From a checkpoint of a small image classifier: 3.89M parameters, soap at rate 0.0039.
Rows from block 2 of a small image classifier, named by matrix and row number. Rows with one number belong to one channel. Each number is 500 + 25 x the weight over its row's rms, rounded and kept within 0 to 999. All counts start at 0. Numbers have three digits each.
After each channel's rows are labels from the 100 images, of 14848, where the channel reaches its highest value: "top examples" is what is common among them. Only what is clearly more common there than usual is listed. The data: microscope photos of single blood and bone marrow cells. In brackets: how many of the 100, against the usual share in percent.
# convs0: first 3x3 conv (model.blocks.2.convs.0.weight, 96x96x3x3, each kernel summed), inputs 0-95
# convs1: second 3x3 conv (model.blocks.2.convs.1.weight, 96x96x3x3, transposed, each kernel summed), outputs 0-95

convs0.88:489518449509523495517503498467479528517538492491523502498498512480455524490494512472491466538548455447549527510496510467496501459521488438525493517503499497511481516522471492484506483507435523456510477509502469482501542489456489479552515479486475496522496485467516521506519484549495517497
convs1.88:507457535480469482502526463524500474463461530490505515475454502503514468491488475492530478487529522495482487504504516460488505503459504557463480447498494475487483516469477478482475507461502480532471515485504515432519517515485478458466488486490451474482505524532465528511489509462489501480
top examples: cell type: erythroblast (38 vs 14.3)

convs0.41:524506477453466479509452522478551503524539520489436496476473493477507467508553518504508527486491470505464499527511542477494518436529504479497493435497531536495495492478466483515496501502492518496485506508517514511463531483527478460516503458511514537488526489477454487503514487496509509490
convs1.41:526498549537504542510568512522460502498534505504541479502495507495520519509456494491497452518515501476510517498513506507523488537506519522491494495488540489484500483495533527486478490475501466440512523471496504443535468507455455541469489501502480451514463512489498536509474503510522463484
top examples: cell type: segmented neutrophil (76 vs 20); smear: peripheral blood (58 vs 16.2)

convs0.31:504512515444487480452491540449475506502484544511509496497499494480510462461509496490467494495472516494508461492478470488489492534483512468476504438505486464460490468460480467498511469486500496487511516508465454495472485522508494505482466467484454471492547498485503483478458448484476472522
convs1.31:512518509515507457496503484508495509498534492476528489477525525528511497452452506500526490497478506496487495526522515490496538506485520557481481462482492472462482516499502507518449454435470491508452479465522533439495507519486512491479501490508481450511481513560470510532522525485473509476
top examples: cell type: segmented neutrophil (73 vs 20); smear: peripheral blood (52 vs 16.2)

convs0.63:493474483531514482507440508487480529477490490473505481497503465492491512498485510469478484501518464493477444547537511509510502537452501505501513504450492498521498493511458522479487484480492428470499482471496495439499465456480490498454512460472483498492464478475497465486500462531515474484
convs1.63:500494490479468420504505500464549440503511494515509498514528505492494473502514494524420521487490506480509486459473506493498498509471462521506494532493508506491494519494510458506480485513503522534508467513518544465508528520509476506530496527526508503502528497542492565492543539474528526532
top examples: cell type: erythroblast (49 vs 14.3)

convs0.14:454466482494562488533485537514521463490487492440441465472525518484488504487499511515495499482478505491453476531535529523538497511497476501507459480492492545487502480506476507518517487519532534459488453495538499503467474517489468526493495490512503516500471527491484460492535475534526529498
convs1.14:506536549502475510491534475548524529474517528533519491492469484511482485504500537508485501517488479515525546466510551465476438498489507487495480468533500468526491518501533527476499520509496459503489489501492496476542496491478522506503458503520488499489492493488471574501479564504550490500
top examples: cell type: segmented neutrophil (53 vs 20)

convs0.93:461473482507476459508490502543494496527469512508515498460474502488488518424579508492492481497510504469500477503487461501458514512510515469465512510473498516493502479504486476470528456464501473496440499517484482483476467515460500520511466506516466449471515464515476482496482499505487462492
convs1.93:534505563512487479485496519508476494475513493498506481484516491490511474520490491488441498483509519425458468461511491489511536532488491537523499507496527498479496558504487471523530462498524503483489528462504536453520489552519477461471513473508501508514508520464484531503516489489439491495
top examples: cell type: segmented neutrophil (73 vs 20); smear: peripheral blood (56 vs 16.2)

convs0.32:507516508473501480453480511479478485469463540494527495488477481482507524490409476518480497506505493495510477511503506504488506474513474501493481485512473492478522490476518455488508479550500468492507491487437491521484541505522519479514470507489522481449504502500539480496584473476484506453
convs1.32:487455501447496534519525483481520482507529478471492523502491473510492476493534475477532482522514501531512516454479495443507461519501501493488489450502470492481492450487485429491505478509452543520502516502536526523515484520487485515480514501508483500515481517511483530465428521496506492544
top examples: cell type: erythroblast (42 vs 14.3)

convs0.85:464487493513515526501460493561522439491522525523505472512472476519494465489496518490490498455506470481479474518498490489523499520491478484484482482481471503511485565517484527478500508508491528476468498504454409504500490509468511472513507509491483492455486504509447491479556467485497489482
convs1.85:522462493491509489537512507495520491535497503441524494484525538462504562503464462482492491512490501487557508511476501480460483504504508524432475483532471520500516454456518482496519471493482514525495487522537526518524540525508480532500504517472492496528530515524534449466499501499471501492
top examples: cell type: erythroblast (52 vs 14.3)

convs0.79:499512442457487493535484511426514491473472505513500517512478498501484471495522462498491486532518502497478520541491483522561538480503478477494470471513535446489476550488494488449485480475517507488483497495535479499480529503494498482497523495493514494479519509456461503468576490497511499492
convs1.79:469502513520497551455504488518466516480507506493472485486459455489493510502440501529501512494472504541525499496506507469447474497488508496500504490511526469500522532527556561530519509451506538509502519484529510497495485474465467473503512489505527520507447534494513517519435502523518477501
top examples: cell type: segmented neutrophil (57 vs 20); smear: peripheral blood (37 vs 16.2)

convs0.52:452501484467462482487476464463472509513493525490483517453487487526500511461529542493489468508565492522471518543525489486541511525488521503557473506515473490472507492508478475490498499515471491472447477508521466488498497521446462518509516466516505484467497498449467522512499511487516501474
convs1.52:536525483480515488515486514512486501494496456481511506538467511476500481513490473519493492527478495504509534506471527478495457509469476492434519441497529490521532509472524513531526496448523520472493458502481515519486492511511500485518481527569504477511454501477525429465520496485478485528
top examples: smear: peripheral blood (46 vs 16.2)

convs0.19:494491454471481506469501471487490463493507516463531501521501493547494462463549506479455477489480527482495466485482497516458474514525495480460503476497492518486514445501502475466469465472524518482474494535476487489496497552466481507515515517524477485506503471431503470472516521490514450517
convs1.19:496512522586497495486525534488452514549493484521500527449514485494475534495465493515465498547504519469472499530553505468473497518505506508501487497519500488526503507500499509494524499445477509473489499445493497494534459511502468481470502483507506527541494526521496527507468462498452477474
top examples: cell type: segmented neutrophil (70 vs 20); smear: peripheral blood (49 vs 16.2)

convs0.17:535451485542469535493444475458476446483474491508532492523519457523526527497494442497517497519477515463522499501527441509485513519494487483509495487506461524470499495492489486514526475508520506466497488538462460518499494524499468528492517520498532504491458505486508464516528466510463508471
convs1.17:490515514507499506511529487508534515525496478531481526449492460509515495475520532486510489494550522503462510487534502473514481498510520466524467452474477468480476476482499493475464520466454494531510497514509510506542505522450495502495502496497469473521498471493506540506442530439490555543
top examples: cell type: segmented neutrophil (41 vs 20); smear: peripheral blood (38 vs 16.2)

convs0.62:472499471484493499450495483458503471515505465464560511479492528496476483483505487487507500499526563505510523509467500482463469525500510478478524489459488495528440496474515507493448509477473455482516505481488460467486470472486496456491535512493492474448505461513481484508517465462498509493
convs1.62:493485541522506492503518500460465478515514530468442525538502471507475478479528523488473490518535496489478472492523510513518505491500510489505530524481440469441485501518463469494538472552517507493498519477512526498528532520513477505470525518495473502508482554511503564465493513514495479540
top examples: cell type: segmented neutrophil (46 vs 20)

convs0.24:509477454510533515499498524476533531495520520444543514442538523474469498504487516479511468491542544511453508502481489454519493479488451487480549517541456489514499505541501524503508522502489513503491514508486514506452502480510479438512523496497491510517493480481529485470495487545515518522
convs1.24:505513522502471472482512495547513504504489516492509468485441478493473517504512502510479485499488517501485512492446524471505446488497517491525484498499486511501446512455526530488502485504510497532490477479498472462560514494452483505509500513484489530455507517486473596535484524460527533499
top examples: cell type: segmented neutrophil (46 vs 20)