config = dict(
    depths=[3, 3, 3],
    loss='cross_entropy',
    beta2=0.99,
    beta1=0.9,
    eps=1e-08,
    max_steps=10900,
)
Rows from block 5 of a small image classifier, named by matrix and row number. Rows with one number belong to one channel. Each number is 128 + 32 x the weight over its row's rms, rounded and kept within 0 to 255. All counts start at 0. Numbers have three digits each.
Before each channel's rows are labels from the 100 images, of 14848, where the channel reaches its highest value: "responds to" is what is common among them; "place" is the part of the image that holds the peak. Only what is clearly more common there than usual is listed. The data: microscope photos of single blood and bone marrow cells. In brackets: how many of the 100.
# convs0: first 3x3 conv (model.blocks.5.convs.0.weight, 144x144x3x3, each kernel summed), inputs 72-143
# convs1: second 3x3 conv (model.blocks.5.convs.1.weight, 144x144x3x3, transposed, each kernel summed), outputs 72-143

responds to: cell type: eosinophil (33); cell type: band neutrophil (28)
place: centre (58)
convs0.16:086157147168183091134036176174156082142139069169112202147138129196136129151130104192161097123152098132144126100157072201134111167132141097149110097126135136155116149092124150138089129151065111131103141106095113121108
convs1.16:185178132146169097162108109113117151120149111100063119102094149052116112107124140113063084096132118187113125098159145137115116128140116099122094129113184091105148154128097108126069101114171170174111172137207062183092

responds to: cell type: plasma cell (59)
place: centre (35); middle right (32)
convs0.43:133131128159123130145102153090125190155076084117061109134140096140089114111137097125084124115087118114211125047089201064124214097091088126177123116083125063146097102171103114101104093121123123134109153103095102116123
convs1.43:107128096157117131101110155166114152144159117080140152140132112143117177099134160117130088166162107175153177146091135145144145091120119117099126092141108119112101117108117113183142101123127103136173116099103225082119

responds to: cell type: promyelocyte (29)
place: centre (60); top centre (28)
convs0.15:110085152157123143111131151109132110059141101119097134112115152104151162143147126145107126072154154090191116157142096154104073121092105172146153136155155138145136085062121148153152198111188098163145212120122110140110
convs1.15:130055074125121091135144152105119086129116063109136110097111147116106089125151135154077123084227092150170109122088107150097100120123114103063136075112127153082129089119116104106177136160124123100076166111152130156117

responds to: cell type: monocyte (25)
place: centre (69)
convs0.94:145144103068133136092116132152168144133182090146149127133116177130160148133102142173117046139129114084131072104117115148121091098126136102095157103104163141103192081136093136093124099155160113135078101142080082122161
convs1.94:161120105109099102126141127102114168182149097141120127093079120156140159133026102105060105100147135116107096106135113087144131181125076109094113113113155146105147113124125110094101087128193154105084112178141074128220

responds to: cell type: monocyte (27)
place: centre (56)
convs0.139:154187114079119143179135114082034171105167092113114111131144176110103090138162089128132134189050128195123140124136077133095112116100123168146111153140080133126144107144108111126109165162128131095099155123125101095086
convs1.139:158173129081107123072129101101162173108120125114198102091100159161090143068098147146089124117086149084139150133170118099178112093143088147152086168120146118170108112103130100101122110117168114114101099143151096181139

responds to: cell type: blast (35); cell type: monocyte (25)
place: centre (73)
convs0.28:135153102138106083187079060121110064139167132094184119064127131100198111074103132183140081074176101163111133140178153099137109128172159131098058154147118166131148102157108098109116139155128094139101160091125095115125
convs1.28:105121106135057082109121127094158158142187102105079164068121103129139106065143154122113124105149101159106131057159173147099121182116109133102089026143178166120172130117173094147168176126183116063097148116118090120135

responds to: cell type: proerythroblast (29)
place: centre (35); middle left (29)
convs0.113:142140135133114081077085117125089100093170130108112106054158122110190156131094093120184134120153141123058147110130089123111063152089132126121067088138115130102114063150145087103088113136098128143118185119093121117073
convs1.113:129088111151138082192103117101126124103069068128182138055133182148119103135132125142132149108123134130162062097180104108105077095059148121064117080157151201095143087105176133127134182095186165087138087152191017094097

responds to: cell type: blast (32); cell type: promyelocyte (27)
place: centre (43); top centre (42)
convs0.13:137065121147085182110111158119100154077138095133102090094114103135162167133118128141110137060134091122188120083135080174152121157114114187128138101084139139094083110195086099137144130172146078208101156107046082132097
convs1.13:130033135125149159127117148124106121105091097128092129107151132157165180108119145096139101093197125150161118090109108134103129110112076128030112082111160166089133106102130137129156136167156140071124159140166082112115

responds to: cell type: promyelocyte (47)
place: centre (47)
convs0.116:120164168140127144075144109104111151113092144097107142160075130129098100118113123108099157019090119140131139127140091127139131111118133128122149068110122085197126098087164110203105104106131112067131113171208101115115
convs1.116:125224145122156095125138083088109111135127088164119113145127090106104133106174143133120153122054120148139099141093122112089127099107164138157156117115113074048160194105090110106090198130066167169109120104076107136115

responds to: cell type: monocyte (28)
place: centre (60)
convs0.85:100133107166194103131091088109138096111102091101140159185166120121106147076116112118130147109084128070140103088090126128094089117130101169164133145117145132150098102178143147092155144129098122133120136091099110082071
convs1.85:136107075143094132138136082181147130134150110127128121152098132138106089119089105109051114109127128140120118061139131118095083134116135104125082087185158153140142107154100124124101080125164157097130077168143148158142

responds to: cell type: segmented neutrophil (89); smear: peripheral blood (56)
place: centre (79)
convs0.84:166151140185132099106159110180081130118167095096087136094096114093119168144150112095068165110161157109140162121075165123110133087146169103189095044174129082108084095145111076162148112109137083165164126075129124116047
convs1.84:122167113197146091180047116168130103082095109129096173166078131081124123130152159121111059117144096139124082115199133143159069084069116127116127108079123117095136108134152091095134115058156106116141155096128132190076

responds to: cell type: promyelocyte (54); cell type: myelocyte (25)
place: middle right (32); bottom right (30)
convs0.49:136146088072130114129101113093129120103176090082104121156134160130096163124130094145147129191054104104109083142144208061137135069059095107095144083108072115218125125129111144098138131142099101117149083153097121123118
convs1.49:211117171109143119141115131116130126123118084175104109135136099097124119120074121139102106117100159083130113136106105096144176120108155121139163089131110107135148227097084124158106164145129167165087147157172091120144

responds to: cell type: eosinophil (83); smear: peripheral blood (37)
place: centre (66)
convs0.10:142123150072127029090090122099212080091041130187142050074219156168090099114111144106145108075151138113151140162161108086107119091103097134124094070145161101171102109076097132106118132128133113080121085125110097116103
convs1.10:125129049104111142131185129101122094125131136168176101108157145125143130161085085097035139116161140125118149074123068133130215126115118141142131190111155111127128167140105152097115144123139120143139131117158240170131

responds to: cell type: lymphocyte (69); smear: peripheral blood (58)
place: centre (85)
convs0.105:172153083098132123071103150070137127113150142101134123163144114121117081166090161156083080115147156163144061093092120183084085144206180137111112082160182159127143082101098112126123144159232158119103117142110082117099
convs1.105:141118134123047075123118083060118175115048091166085173130100105163077159104084150141099143101134114108119086075129155106095085216084087109106096109142126119121141119125142133123131136198176130051040122165119084143152

responds to: cell type: erythroblast (46)
place: centre (72)
convs0.115:213083121129147107166132075108130108128185125164091151177180125164162140103092099126094092122091117193133108154185167120128082111139101145093096152155111189127149155137147135167157160157098162148140169108169107078087
convs1.115:157148146116156166190089102079137101099122136110125183079125109155136165118069171162096135145167153169076139136164107132128111114129088140113099112140143101094117133100112083173134118151162138128117192120101074125106

responds to: cell type: plasma cell (26)
place: centre (44)
convs0.134:113117185149136106086060166094086090093159105171165126169083138130107121175118138216085122132124143108127112121097158156119141120085129081134160168207114131108094168125134071111164148155127130128099068124102107120101
convs1.134:156107131106255109109160148161090111136151156160115106064097161131136143138076114195111106109097161106121122114097158109195151111134104145155098116164147115077096231076137133091114122129157114110136101147150074136148

responds to: cell type: blast (32)
place: centre (52)
convs0.133:093156143185102123154124074142173131119241104167068084104129068091143153072164146164189112152147171118091100096178116128122106125138129098132131135133192113086151092130138150040110135104091112147100138125120108121115
convs1.133:140140141176114082168107109099149170108099127091149140060132121074089132157106151163090162124088114097111069102152137104114153112094125138141070118116163102129118135153166084136121155141193089040114117099170067133141

responds to: cell type: blast (26)
place: centre (47); bottom centre (33)
convs0.23:140100088180128079124101024129101090153157156077150135079139071140104139058118110146133095056171127107103132142126110108111070137207115142135034107138103134115123090163095126108133116134127104141144117098128229124077
convs1.23:095170082227118115166134091112177105093124192174082169079157164137129103096138149111114103172132101183132093083161130107111070131104105171092143183167116117125129133178168117175181184127189139049150117121100185144106

responds to: smear: peripheral blood (100); cell type: lymphocyte (64)
place: centre (97)
convs0.128:195090095095045112090121094127148126139118137137125131122154152114120124107154142099047124157116131119128112145118151098131140147130137094168103117110133157131181139139107131108081255118009057135079116136155108166119
convs1.128:157146101054058086074117122091095112134118129127117151164105071120152146129081136184074140120122125117108154122118137082151106144112026104125106087106151117140161129091148131150156094161000020091100148141158063118147

responds to: cell type: lymphocyte (44)
place: centre (41)
convs0.74:110126130098147114099212101111138101100073118150117120121151111118114090121039108120068135077122144092148047086100138086124149092195120090105139130171092140105122101136078117041099086077125082105131114060128109131115
convs1.74:112121150106065105071141113102143124147068131131160094143131129126070134122091136129142219095130153113128166160095183135161132149080122143108098075135128130171117065134119131093160157149143080109163112140094174126128

responds to: cell type: promyelocyte (27); cell type: artefact (25)
place: centre (82)
convs0.1:156066136184120100165076130139147082095137094134125116117141094107166150115149085098119147099102110115087134101134079119082090166100104145137091072141114132147141067122127106111169126161109111113191168123111149107056
convs1.1:104175097158116161143094119111156099152162116093140155082108145152118157175184129134088094116135112175100079091126065194088100105109082125088131175081127167088146097113149081126101066180128229123118181104144163144124

responds to: cell type: segmented neutrophil (81)
place: centre (39); middle right (33)
convs0.38:091132177133140144067117099187112132156122095146102119105196105103100105101116130095160056081141121123125100158094144138115116129159122091173180097141100117116103146106061119206122107090125115099152140162139062167152
convs1.38:139169157128151118175075094134141104078092111150096154182140106101152129114160109150127102082144116146126059121153114114145071145074118117150130159096149116055103150115101178077145123040140109168064140120113134181101

responds to: cell type: eosinophil (62)
place: centre (71)
convs0.137:132156111149108140067078134125166142197115086134079134153108123139121085085094090072143083083134072160151128061133116165138123148138109118074128060109107159139109138052100179126159129173127118102090145146169093132061
convs1.137:166139094163130155117105120096105081123118102168071184154144122111099121114044139101100095112125082174118133063113129149098110140096102145118151127122143109122165183112118101141092073171204180168058159141114068116145

responds to: cell type: plasma cell (32)
place: centre (68)
convs0.11:130103107129136086107070121069117152151111109097114111101165169082120125123068142126091122114150143085153091125105150110075139156133127154119143067116104199063131090063094128099119118099087124157127090136059150093127
convs1.11:179158148178121090129125182084114125109106102091158162140163134140099118132103156108152214159131115138150135112142164110093100201105105158140122140153159206166072094081115108173166159142175178174155126083114139090149

responds to: cell type: artefact (29)
place: centre (71)
convs0.41:148096080131111075106087159109164082101140108130138212136122109194122168089099143165118105119077100112111178156086127137074157150182150175094120123113139146150119102119051120114208101078119113102135161112111194130101
convs1.41:098126063133098127157140129118196102105091137131107118112118151089155128134120115093098085147196122124081098097144115161104131131120108122058141153120155137094142138149129070111143157182231207100132183090112110187097

responds to: cell type: plasma cell (44)
place: centre (46)
convs0.122:134113124147134063130142138106174009113088112185223112101120230201139143193116103074132079143132077117101120152123089094111125125185119092135120175121132132158102190125141120134129072173146129161130144117134123071091
convs1.122:076154154095200047092136147128113079145142126141123112120132150166147152139094105139132118147107151106145170069107094155142156146142112116149109107143177097089142119086126148134102159097142111133175055114169158116103

responds to: cell type: eosinophil (92)
place: centre (69)
convs0.65:109146085134104206075073148123135138124174101092120157067120111157045151098112109081109111097088112097136076097083149121098043094075119082130153134099114114106163111148072157105137159160152180128123120117089124135087
convs1.65:145132114093111138129138144059128141133153130117115113168110099094124141126096136149045129132121118150133121065109093101122192129106104095098193139123122089153137188102103105139071132170133140134081159128152154140107

responds to: cell type: monocyte (26)
place: centre (60)
convs0.125:127111145106111175124077127129068108116153091116123111149060167062139121105107097138171087122206138084180090138137119153136143109104096123113130124081086131116111115128097134127091085133145126246133137122126087130103
convs1.125:066111103128056105080107117156137101148134093122105162142112110126177119094118147074133117119162110188153137095102137103146135104137101117051141037064141117112147107121137122129126177166141119109125155119097127105094

responds to: cell type: proerythroblast (31)
place: centre (42)
convs0.103:144072133183139142094122204137127126035131135121150137160216143173134154143089105163063102114128095121160170140086097195088147126150118169077197092090125168115151093156117125117147140139141132094111117141062112137105
convs1.103:146013144141114160159141106103119109121087102166095078077167137171142137088099123108084129133147129137129110116062133120113095149108118111075101118102151140100107106079174168119169162125152123035097157143148070131100

responds to: cell type: promyelocyte (46); cell type: myelocyte (28)
place: centre (53); middle left (31)
convs0.5:122151147085102116152153052152131094135148089162113123118107111150186102076179105130142139129116104089088165048139087122119100114144136119152094167136119110140163084107119142182130137170111157140175130150136137112110
convs1.5:133090150087104166091106122097117163116185130109134128011129126124149126129187144128054163079152072137119098102192115177059123144105124124123104114091125125088138119124134095077122136095092159105117123123186101116116

responds to: cell type: segmented neutrophil (42)
place: bottom centre (32)
convs0.80:086111124138171089064217118101110053143162170185144099104091147173092137146177109122080166116167145103076076149160163112106131173143100117108132150172131160111106087115094096156121103135095113121086074139147138089135
convs1.80:125148168147181099122124117157140116121150158136138116107109147110160143096107141126170180148145154129125181142119176089205117092149173122181138139140100098177072141111116152132151144137120095185155116109215110164162

responds to: cell type: monocyte (26)
place: centre (71)
convs0.3:120117088147152126106192133103116114121071074077115122200136145127134152228141117027086106137154133088103107109080080081085087148168122027112158151094120123081165110142141119116101120128138121091122076133151125148167
convs1.3:114124048112081113099098111125116054129129045144127141179083101178156067131145162094087139130134093180148151154068158126150085175143115081096046120112149099070151130141130092089190119168137111130090128117105121125172

responds to: cell type: monocyte (36)
place: centre (84)
convs0.47:107124111176142116091087083086102072096106123122175084165101138104075134182117157074103146116120194086105124083177130086104182112098096076123129109167096110114117105136162141086123116160158104084064074106095173116107
convs1.47:140150041166086107082141105195141097147134117134137128155124071135141106148137166084079096161142141109153134134090163119090104169145112110125078143108168151149119118184184108143112120165132115121122106159115135124167

responds to: cell type: erythroblast (98)
place: centre (93)
convs0.20:125135111122108148147049100146124190121153141196149119112100134136153133095092089110156096114111087223108213099187135145183140131056124115120087124132137138149154166118162133105091164122099131123100194107151147102108
convs1.20:124095091177131163149095158095125073125144104097117154157141090118146156138101160169123139140153138153163178121147094154211165115125110173091130154116179089116141089105164092143122118142193121122142125096109078118121

responds to: cell type: blast (33)
place: centre (62)
convs0.140:164140151137128169097137122130122119134122108171103138143122099129088083099129121095128137086132089160099078101149121122097068072050110104147145148108108070124119103103187155133130118156075135140133124133127120130160
convs1.140:135147191103152164131098138103127133105126134115095178162101164138137116146124144132150099122184107166136120102105178121113120185101059168147101170110136105116093115096161099148102063151203145174113162084162126149124

responds to: cell type: band neutrophil (41)
place: centre (67)
convs0.142:135118125122119181106082140115141117126173068123089108104170149112168101146155104140191159180153096131104088105163101168108114107060111158128146138086099070065111157152112137108173126065100130140132170121146144137135
convs1.142:113135138140089083062090116217153120141149150098133150148115154112140099082091124093091085096115142092129136114165092084150093084153135100104084135017145096116142157102130150101123143122161100119128085157150134159115

responds to: cell type: monocyte (33)
place: centre (70)
convs0.57:106102172153090107141173156141121168115117087062157091148085208108156116215188096037112111162127128140076108063063116118134168151117093076179106140088099140106102143091113134102161119133127097122149197130133111143120
convs1.57:096159086110106077085124115156164117115138113178096169118109151157139108199116118083093066121144118104127117153140130159168120192135083124134097154094133126154122138119183086157144168116193077181138077125105150108135

responds to: cell type: blast (33); cell type: artefact (28)
place: centre (82)
convs0.35:153129161105150106153101094110110107094158144090128146152107103180134177103094148174078126086153114126140143154095097152135158127125077142097165106104094187191135138105114143159174119143104062143105182161139165133139
convs1.35:131061139130169152192116130134143125093077127128077161090144164106157091118132109155122110120214121120137086133105109165087151137143078147082094166134123115065104178138145133132190139140230200109114175085122073157115

responds to: cell type: artefact (25)
place: centre (51)
convs0.120:100108125153141100163144093078151134088103137093104096076178077134138128097131097245158105104096086098163106193092097103106144143124128176111102086126129108088133116086128161115053136128054145076137121136119067103099
convs1.120:121071098121139166175172124128085114111145146082174136037131134107150131082129117171156106112140085136142091104177104124129089059103125203088139137174191108086114122124205097111108148141161120146074091118124132157097

responds to: cell type: segmented neutrophil (56)
place: centre (86)
convs0.31:148122119147178130125112131171085092126159118111173095105114138121125088168138109163123113128062165128130108154121116121099128098082084126120142197171123121176163106128100096105101127118141122092163073082049141186070
convs1.31:185129129136116106126133111158111114145103119136125153174073159139119114115072109153098073102117156132163116124139122082159124150133113098105087126152170116080138107119158128095106104082187135117121083173115073178141

responds to: cell type: eosinophil (72); smear: peripheral blood (55)
place: centre (51)
convs0.64:068069163108140116134127110093080077160095163137052147135089078119067112159076090095154088144142107081091124130079152099125117141134121122085101114105062128123083147128075124092171091083185101076081073148120084098123
convs1.64:124114086142088131172126164132131133130135130144087117161140087163099091137120156131110114145100136123109166128151150110084207150158199111170137166148103148160119154107063127098131129134070133173107144133150144122187

responds to: cell type: segmented neutrophil (52)
place: centre (52)
convs0.48:122096140181101143147126113184133159143159115115094117112158161120100135083209096112131143148131061150145117094140115071194113123117112170136109067154107073056097120130136115126151183128083141084216182123154198078084
convs1.48:128142113173160070131129111183142105085108166090118123173154123140110083180111141097106097131105125086217119165122086118139116100071168140116136111119153115113157167107154113133088171128149081101146079172139113218134

responds to: cell type: proerythroblast (42)
place: centre (37)
convs0.79:071109155099159121110118191125174116129052107090153149105139178119170173162121130067104125140106097084043157091095149113115090139181115092149070190100144103097095145163133112105143132122137113136105103114136097135099
convs1.79:127113133113142069131125140168127083113134173140123147112109189123112143130098089144092138122146108096121152088134089154104121127090182094069103055090157137099133098128108137119075154102138129120161094194215091134063

responds to: cell type: artefact (29)
place: centre (50)
convs0.53:141114104132228148147126072116094137113060118044125215115101128183121129130133061118168121173150137107145104105102129037075107107129100116111117154133077127110117156140102102138120112159133100122129103109086142124103
convs1.53:134194075204065122141135120174143122175132131088124109117103140176141103087108113111125087100093135110127148169169082115115084134164129147092085150111132129081163122116145113116133126095157153114113082128173093162183

responds to: cell type: artefact (52)
place: centre (59)
convs0.56:057162127120093162193156154133122116125149166084119153135104081064134074117153134109133105130185150151149143132171133152091146068095136110174091095092111120201112105103138134141102132147094162125127128139127103098065
convs1.56:171128117148122092152116110146157115087082119150121109120148116087077078099144142100120123117098101155077144051136072127127128106129123152096142050100156091130145146129131106134148177115197067064092124097153087124148

responds to: cell type: band neutrophil (39)
place: centre (57)
convs0.78:152118077140195110119074083130151150125121081140154152105110141158089102140131063083136088093150080166216121073057145054161099119126142150140133129092102115197128088101140139102110123116120091077101131094128210091113
convs1.78:136098154107154067115124074160127149137127077119138169136089120129070090118141118143118100163132120151196091149134128091060130100142170116124108112189149101111149166109085137171073096132095160134131111175177181127082

responds to: cell type: eosinophil (83)
place: centre (71)
convs0.82:129114119205171178107086077117149198170138101116083127120117051102143177069143120172135098125097121134080135086121094133127086127118110185116137189130112160083135138137142172114113071124126155143104144108111111119062
convs1.82:179116108115143166170144124125166203137112118068172091080107133097118136106120135167123142129140127152096128127137147134104126134104102162089123157137164131117119106110178161088146089145164170142136110127133157154134

responds to: cell type: segmented neutrophil (42)
place: centre (42)
convs0.119:091166100168116125103171115131140150181146094126047115166103085111116140095134145107110136159163129152124085129126136106115129107153073099165105083143155157104176166109117113193163082037085088120093170208075128158127
convs1.119:182158134184105093158071126163145105067112122108080157134143113085173133147158152139110123119126101156141085099154123173139083141121096165147147135093120174067067125106110113130171139082171141199101189070193133143109

responds to: cell type: artefact (59)
place: centre (72)
convs0.18:119152139078205119068112128156080148152158112123109138094061081146166145171080136140102142105169111141184092074132120143112162085078107135140105147127110097155093100100135068166156113184096077166071136117144071086112
convs1.18:110107146124216131121103135132102156121151127119085139101155196120164094131090134113143072123170113148163115124084094134104173082141056135118132125131129149096118197107164075136138120142187141142089180106159098158135

responds to: smear: peripheral blood (75); cell type: lymphocyte (60)
place: centre (80)
convs0.91:125107152131115092099120128109064148136160122104124124064119097161112159115183139087127179132123100085059124118107068124066150088112158119187076148104129095073115098108129096087087197094142114142129078113082193118116
convs1.91:168146102117080059106105115096127133099110139120129119122113089148108139094119170102093147148129122100096079141141145069102081172092095134132116082082145190151091119098176118131148161128080082060123105132167164101029

responds to: cell type: artefact (30)
place: centre (73)
convs0.32:074188189172186073118058128125125140153152097094086148159120137098119149153160104100098130139148083065157131071105064067183100091056152116094165121122107142108156117101128116133122137136057210188156094117164154112153
convs1.32:154184113147218137128102103170104147098113139108133177118110184184119078119140135104171112130068146094112123169162130110102145154139103134149110209120131129179110124106143117109104097081169143178129134105110103178178

responds to: cell type: plasma cell (67)
place: centre (52)
convs0.88:105108098133087138060141086171111229090085020096082149103109065086084071075163125134132119123118156153200086164043127078101214132150120108139138058141119124131111132141085117123126112109134130111106086130114134138140
convs1.88:131130116115139082111105135118096132137048059124154143190151133102086118131123122173172139140131123183221120127137089158154109080074144143082133078127155111107126162120138146161116196126148119144116125133074120122072

responds to: cell type: erythroblast (84)
place: centre (85)
convs0.83:116070109108138157074074086188221168153111115208156127134139164138129143120124143097176119115124096160128159118138162137173100132105123123138094176097192105180130243133156176078125140159103199156104165099168141156161
convs1.83:122117070186127136137099150123100047151144086102081152186106084103153165147083145152140162163165105151125180102159103147221151130140089192109127142119157107112137117110160091126117114167192140132146106102132087131144

responds to: smear: peripheral blood (43); cell type: lymphocyte (35)
place: centre (52)
convs0.72:115114119057141162114164161101096129135082124111165149129160194125132123121088165119103084140072158093137166124111100049122199100178117102097126134111157096171057138137146096115120169127127117104070130076127094078158
convs1.72:138121140069099097084132144087116094119062121137081131172131130134168176107111136162140184143128140110106171079149125146166149184122076151111083069103213125099121092103156144177130167164153069096091124117148137102119

responds to: cell type: segmented neutrophil (73)
place: centre (53)
convs0.93:115079134125190144080200113120110123154095186145093144093105076110148135116115064137118156137106119094130157089049105114121132136110151130120145072146100092089087181155148133119097119189146154160189113077067186145100
convs1.93:160133130124189151156130129157130121162188184080136102207130145139094095169119165111155109129152119121167150137056080104147118111150110098113150181123100130086113111101149092106131099098108082145133142114106170209101

responds to: cell type: promyelocyte (48)
place: centre (61)
convs0.17:122038120154171185146096201156137125000056114103123116175152111172129164143168071164110087136112102113159151143069120165100135140099113125123179127132153151152139081078150144122149124144139144178110123137092120100110
convs1.17:130032108130123164156125111109097070166088090146089078133137137117122121117142095157083114120160105148131093096033114136111105121111141103088113123126147138102097136119135135063154121138149110097078149133094062153110

responds to: cell type: lymphocyte (57); smear: peripheral blood (57)
place: centre (79)
convs0.36:155118132150186152134081130080113134080207121107066151139154101123119137086114155150094126144137109113142102112148176124057142113146088111152126169141127150037129150146158109114110159156129139190135155083040102092138
convs1.36:113175162153099136158111122096142150151177119098086193124132123118131122136086162155129141099136094160129077116117161120102124138080051143144092089137144129097095111118178110164093089145145170116079154115098117115102

responds to: cell type: promyelocyte (36)
place: centre (62)
convs0.67:122087154164090194119105132134126139073122061120136101123169104103096155107092175112109154086119116117155121114127067129086134093155098182103192092090114110095139123088095143151168118146170150081161168108087145122039
convs1.67:148106127122148130134135127112120145098067082128077126194131129095094126136160135150127105134181119124198103093105105169077095117094126136057111145120150110113120164099113166136125158154150136120120149136074127139101

responds to: cell type: erythroblast (84)
place: centre (83)
convs0.2:134093138113166094085119080156168131160103093112193089106196109132119115113158103143126168108083109098107134112119118113119174110145121126123120122113133087181082241102123152101225116131125122102108147130122115091107
convs1.2:116183142070147130100157133162133140180139132097146095137102104096171147128132142160136118111130120106098170120086122149199111127115124109187157135117145104134146240091103104127096127157153103192153099116108180131123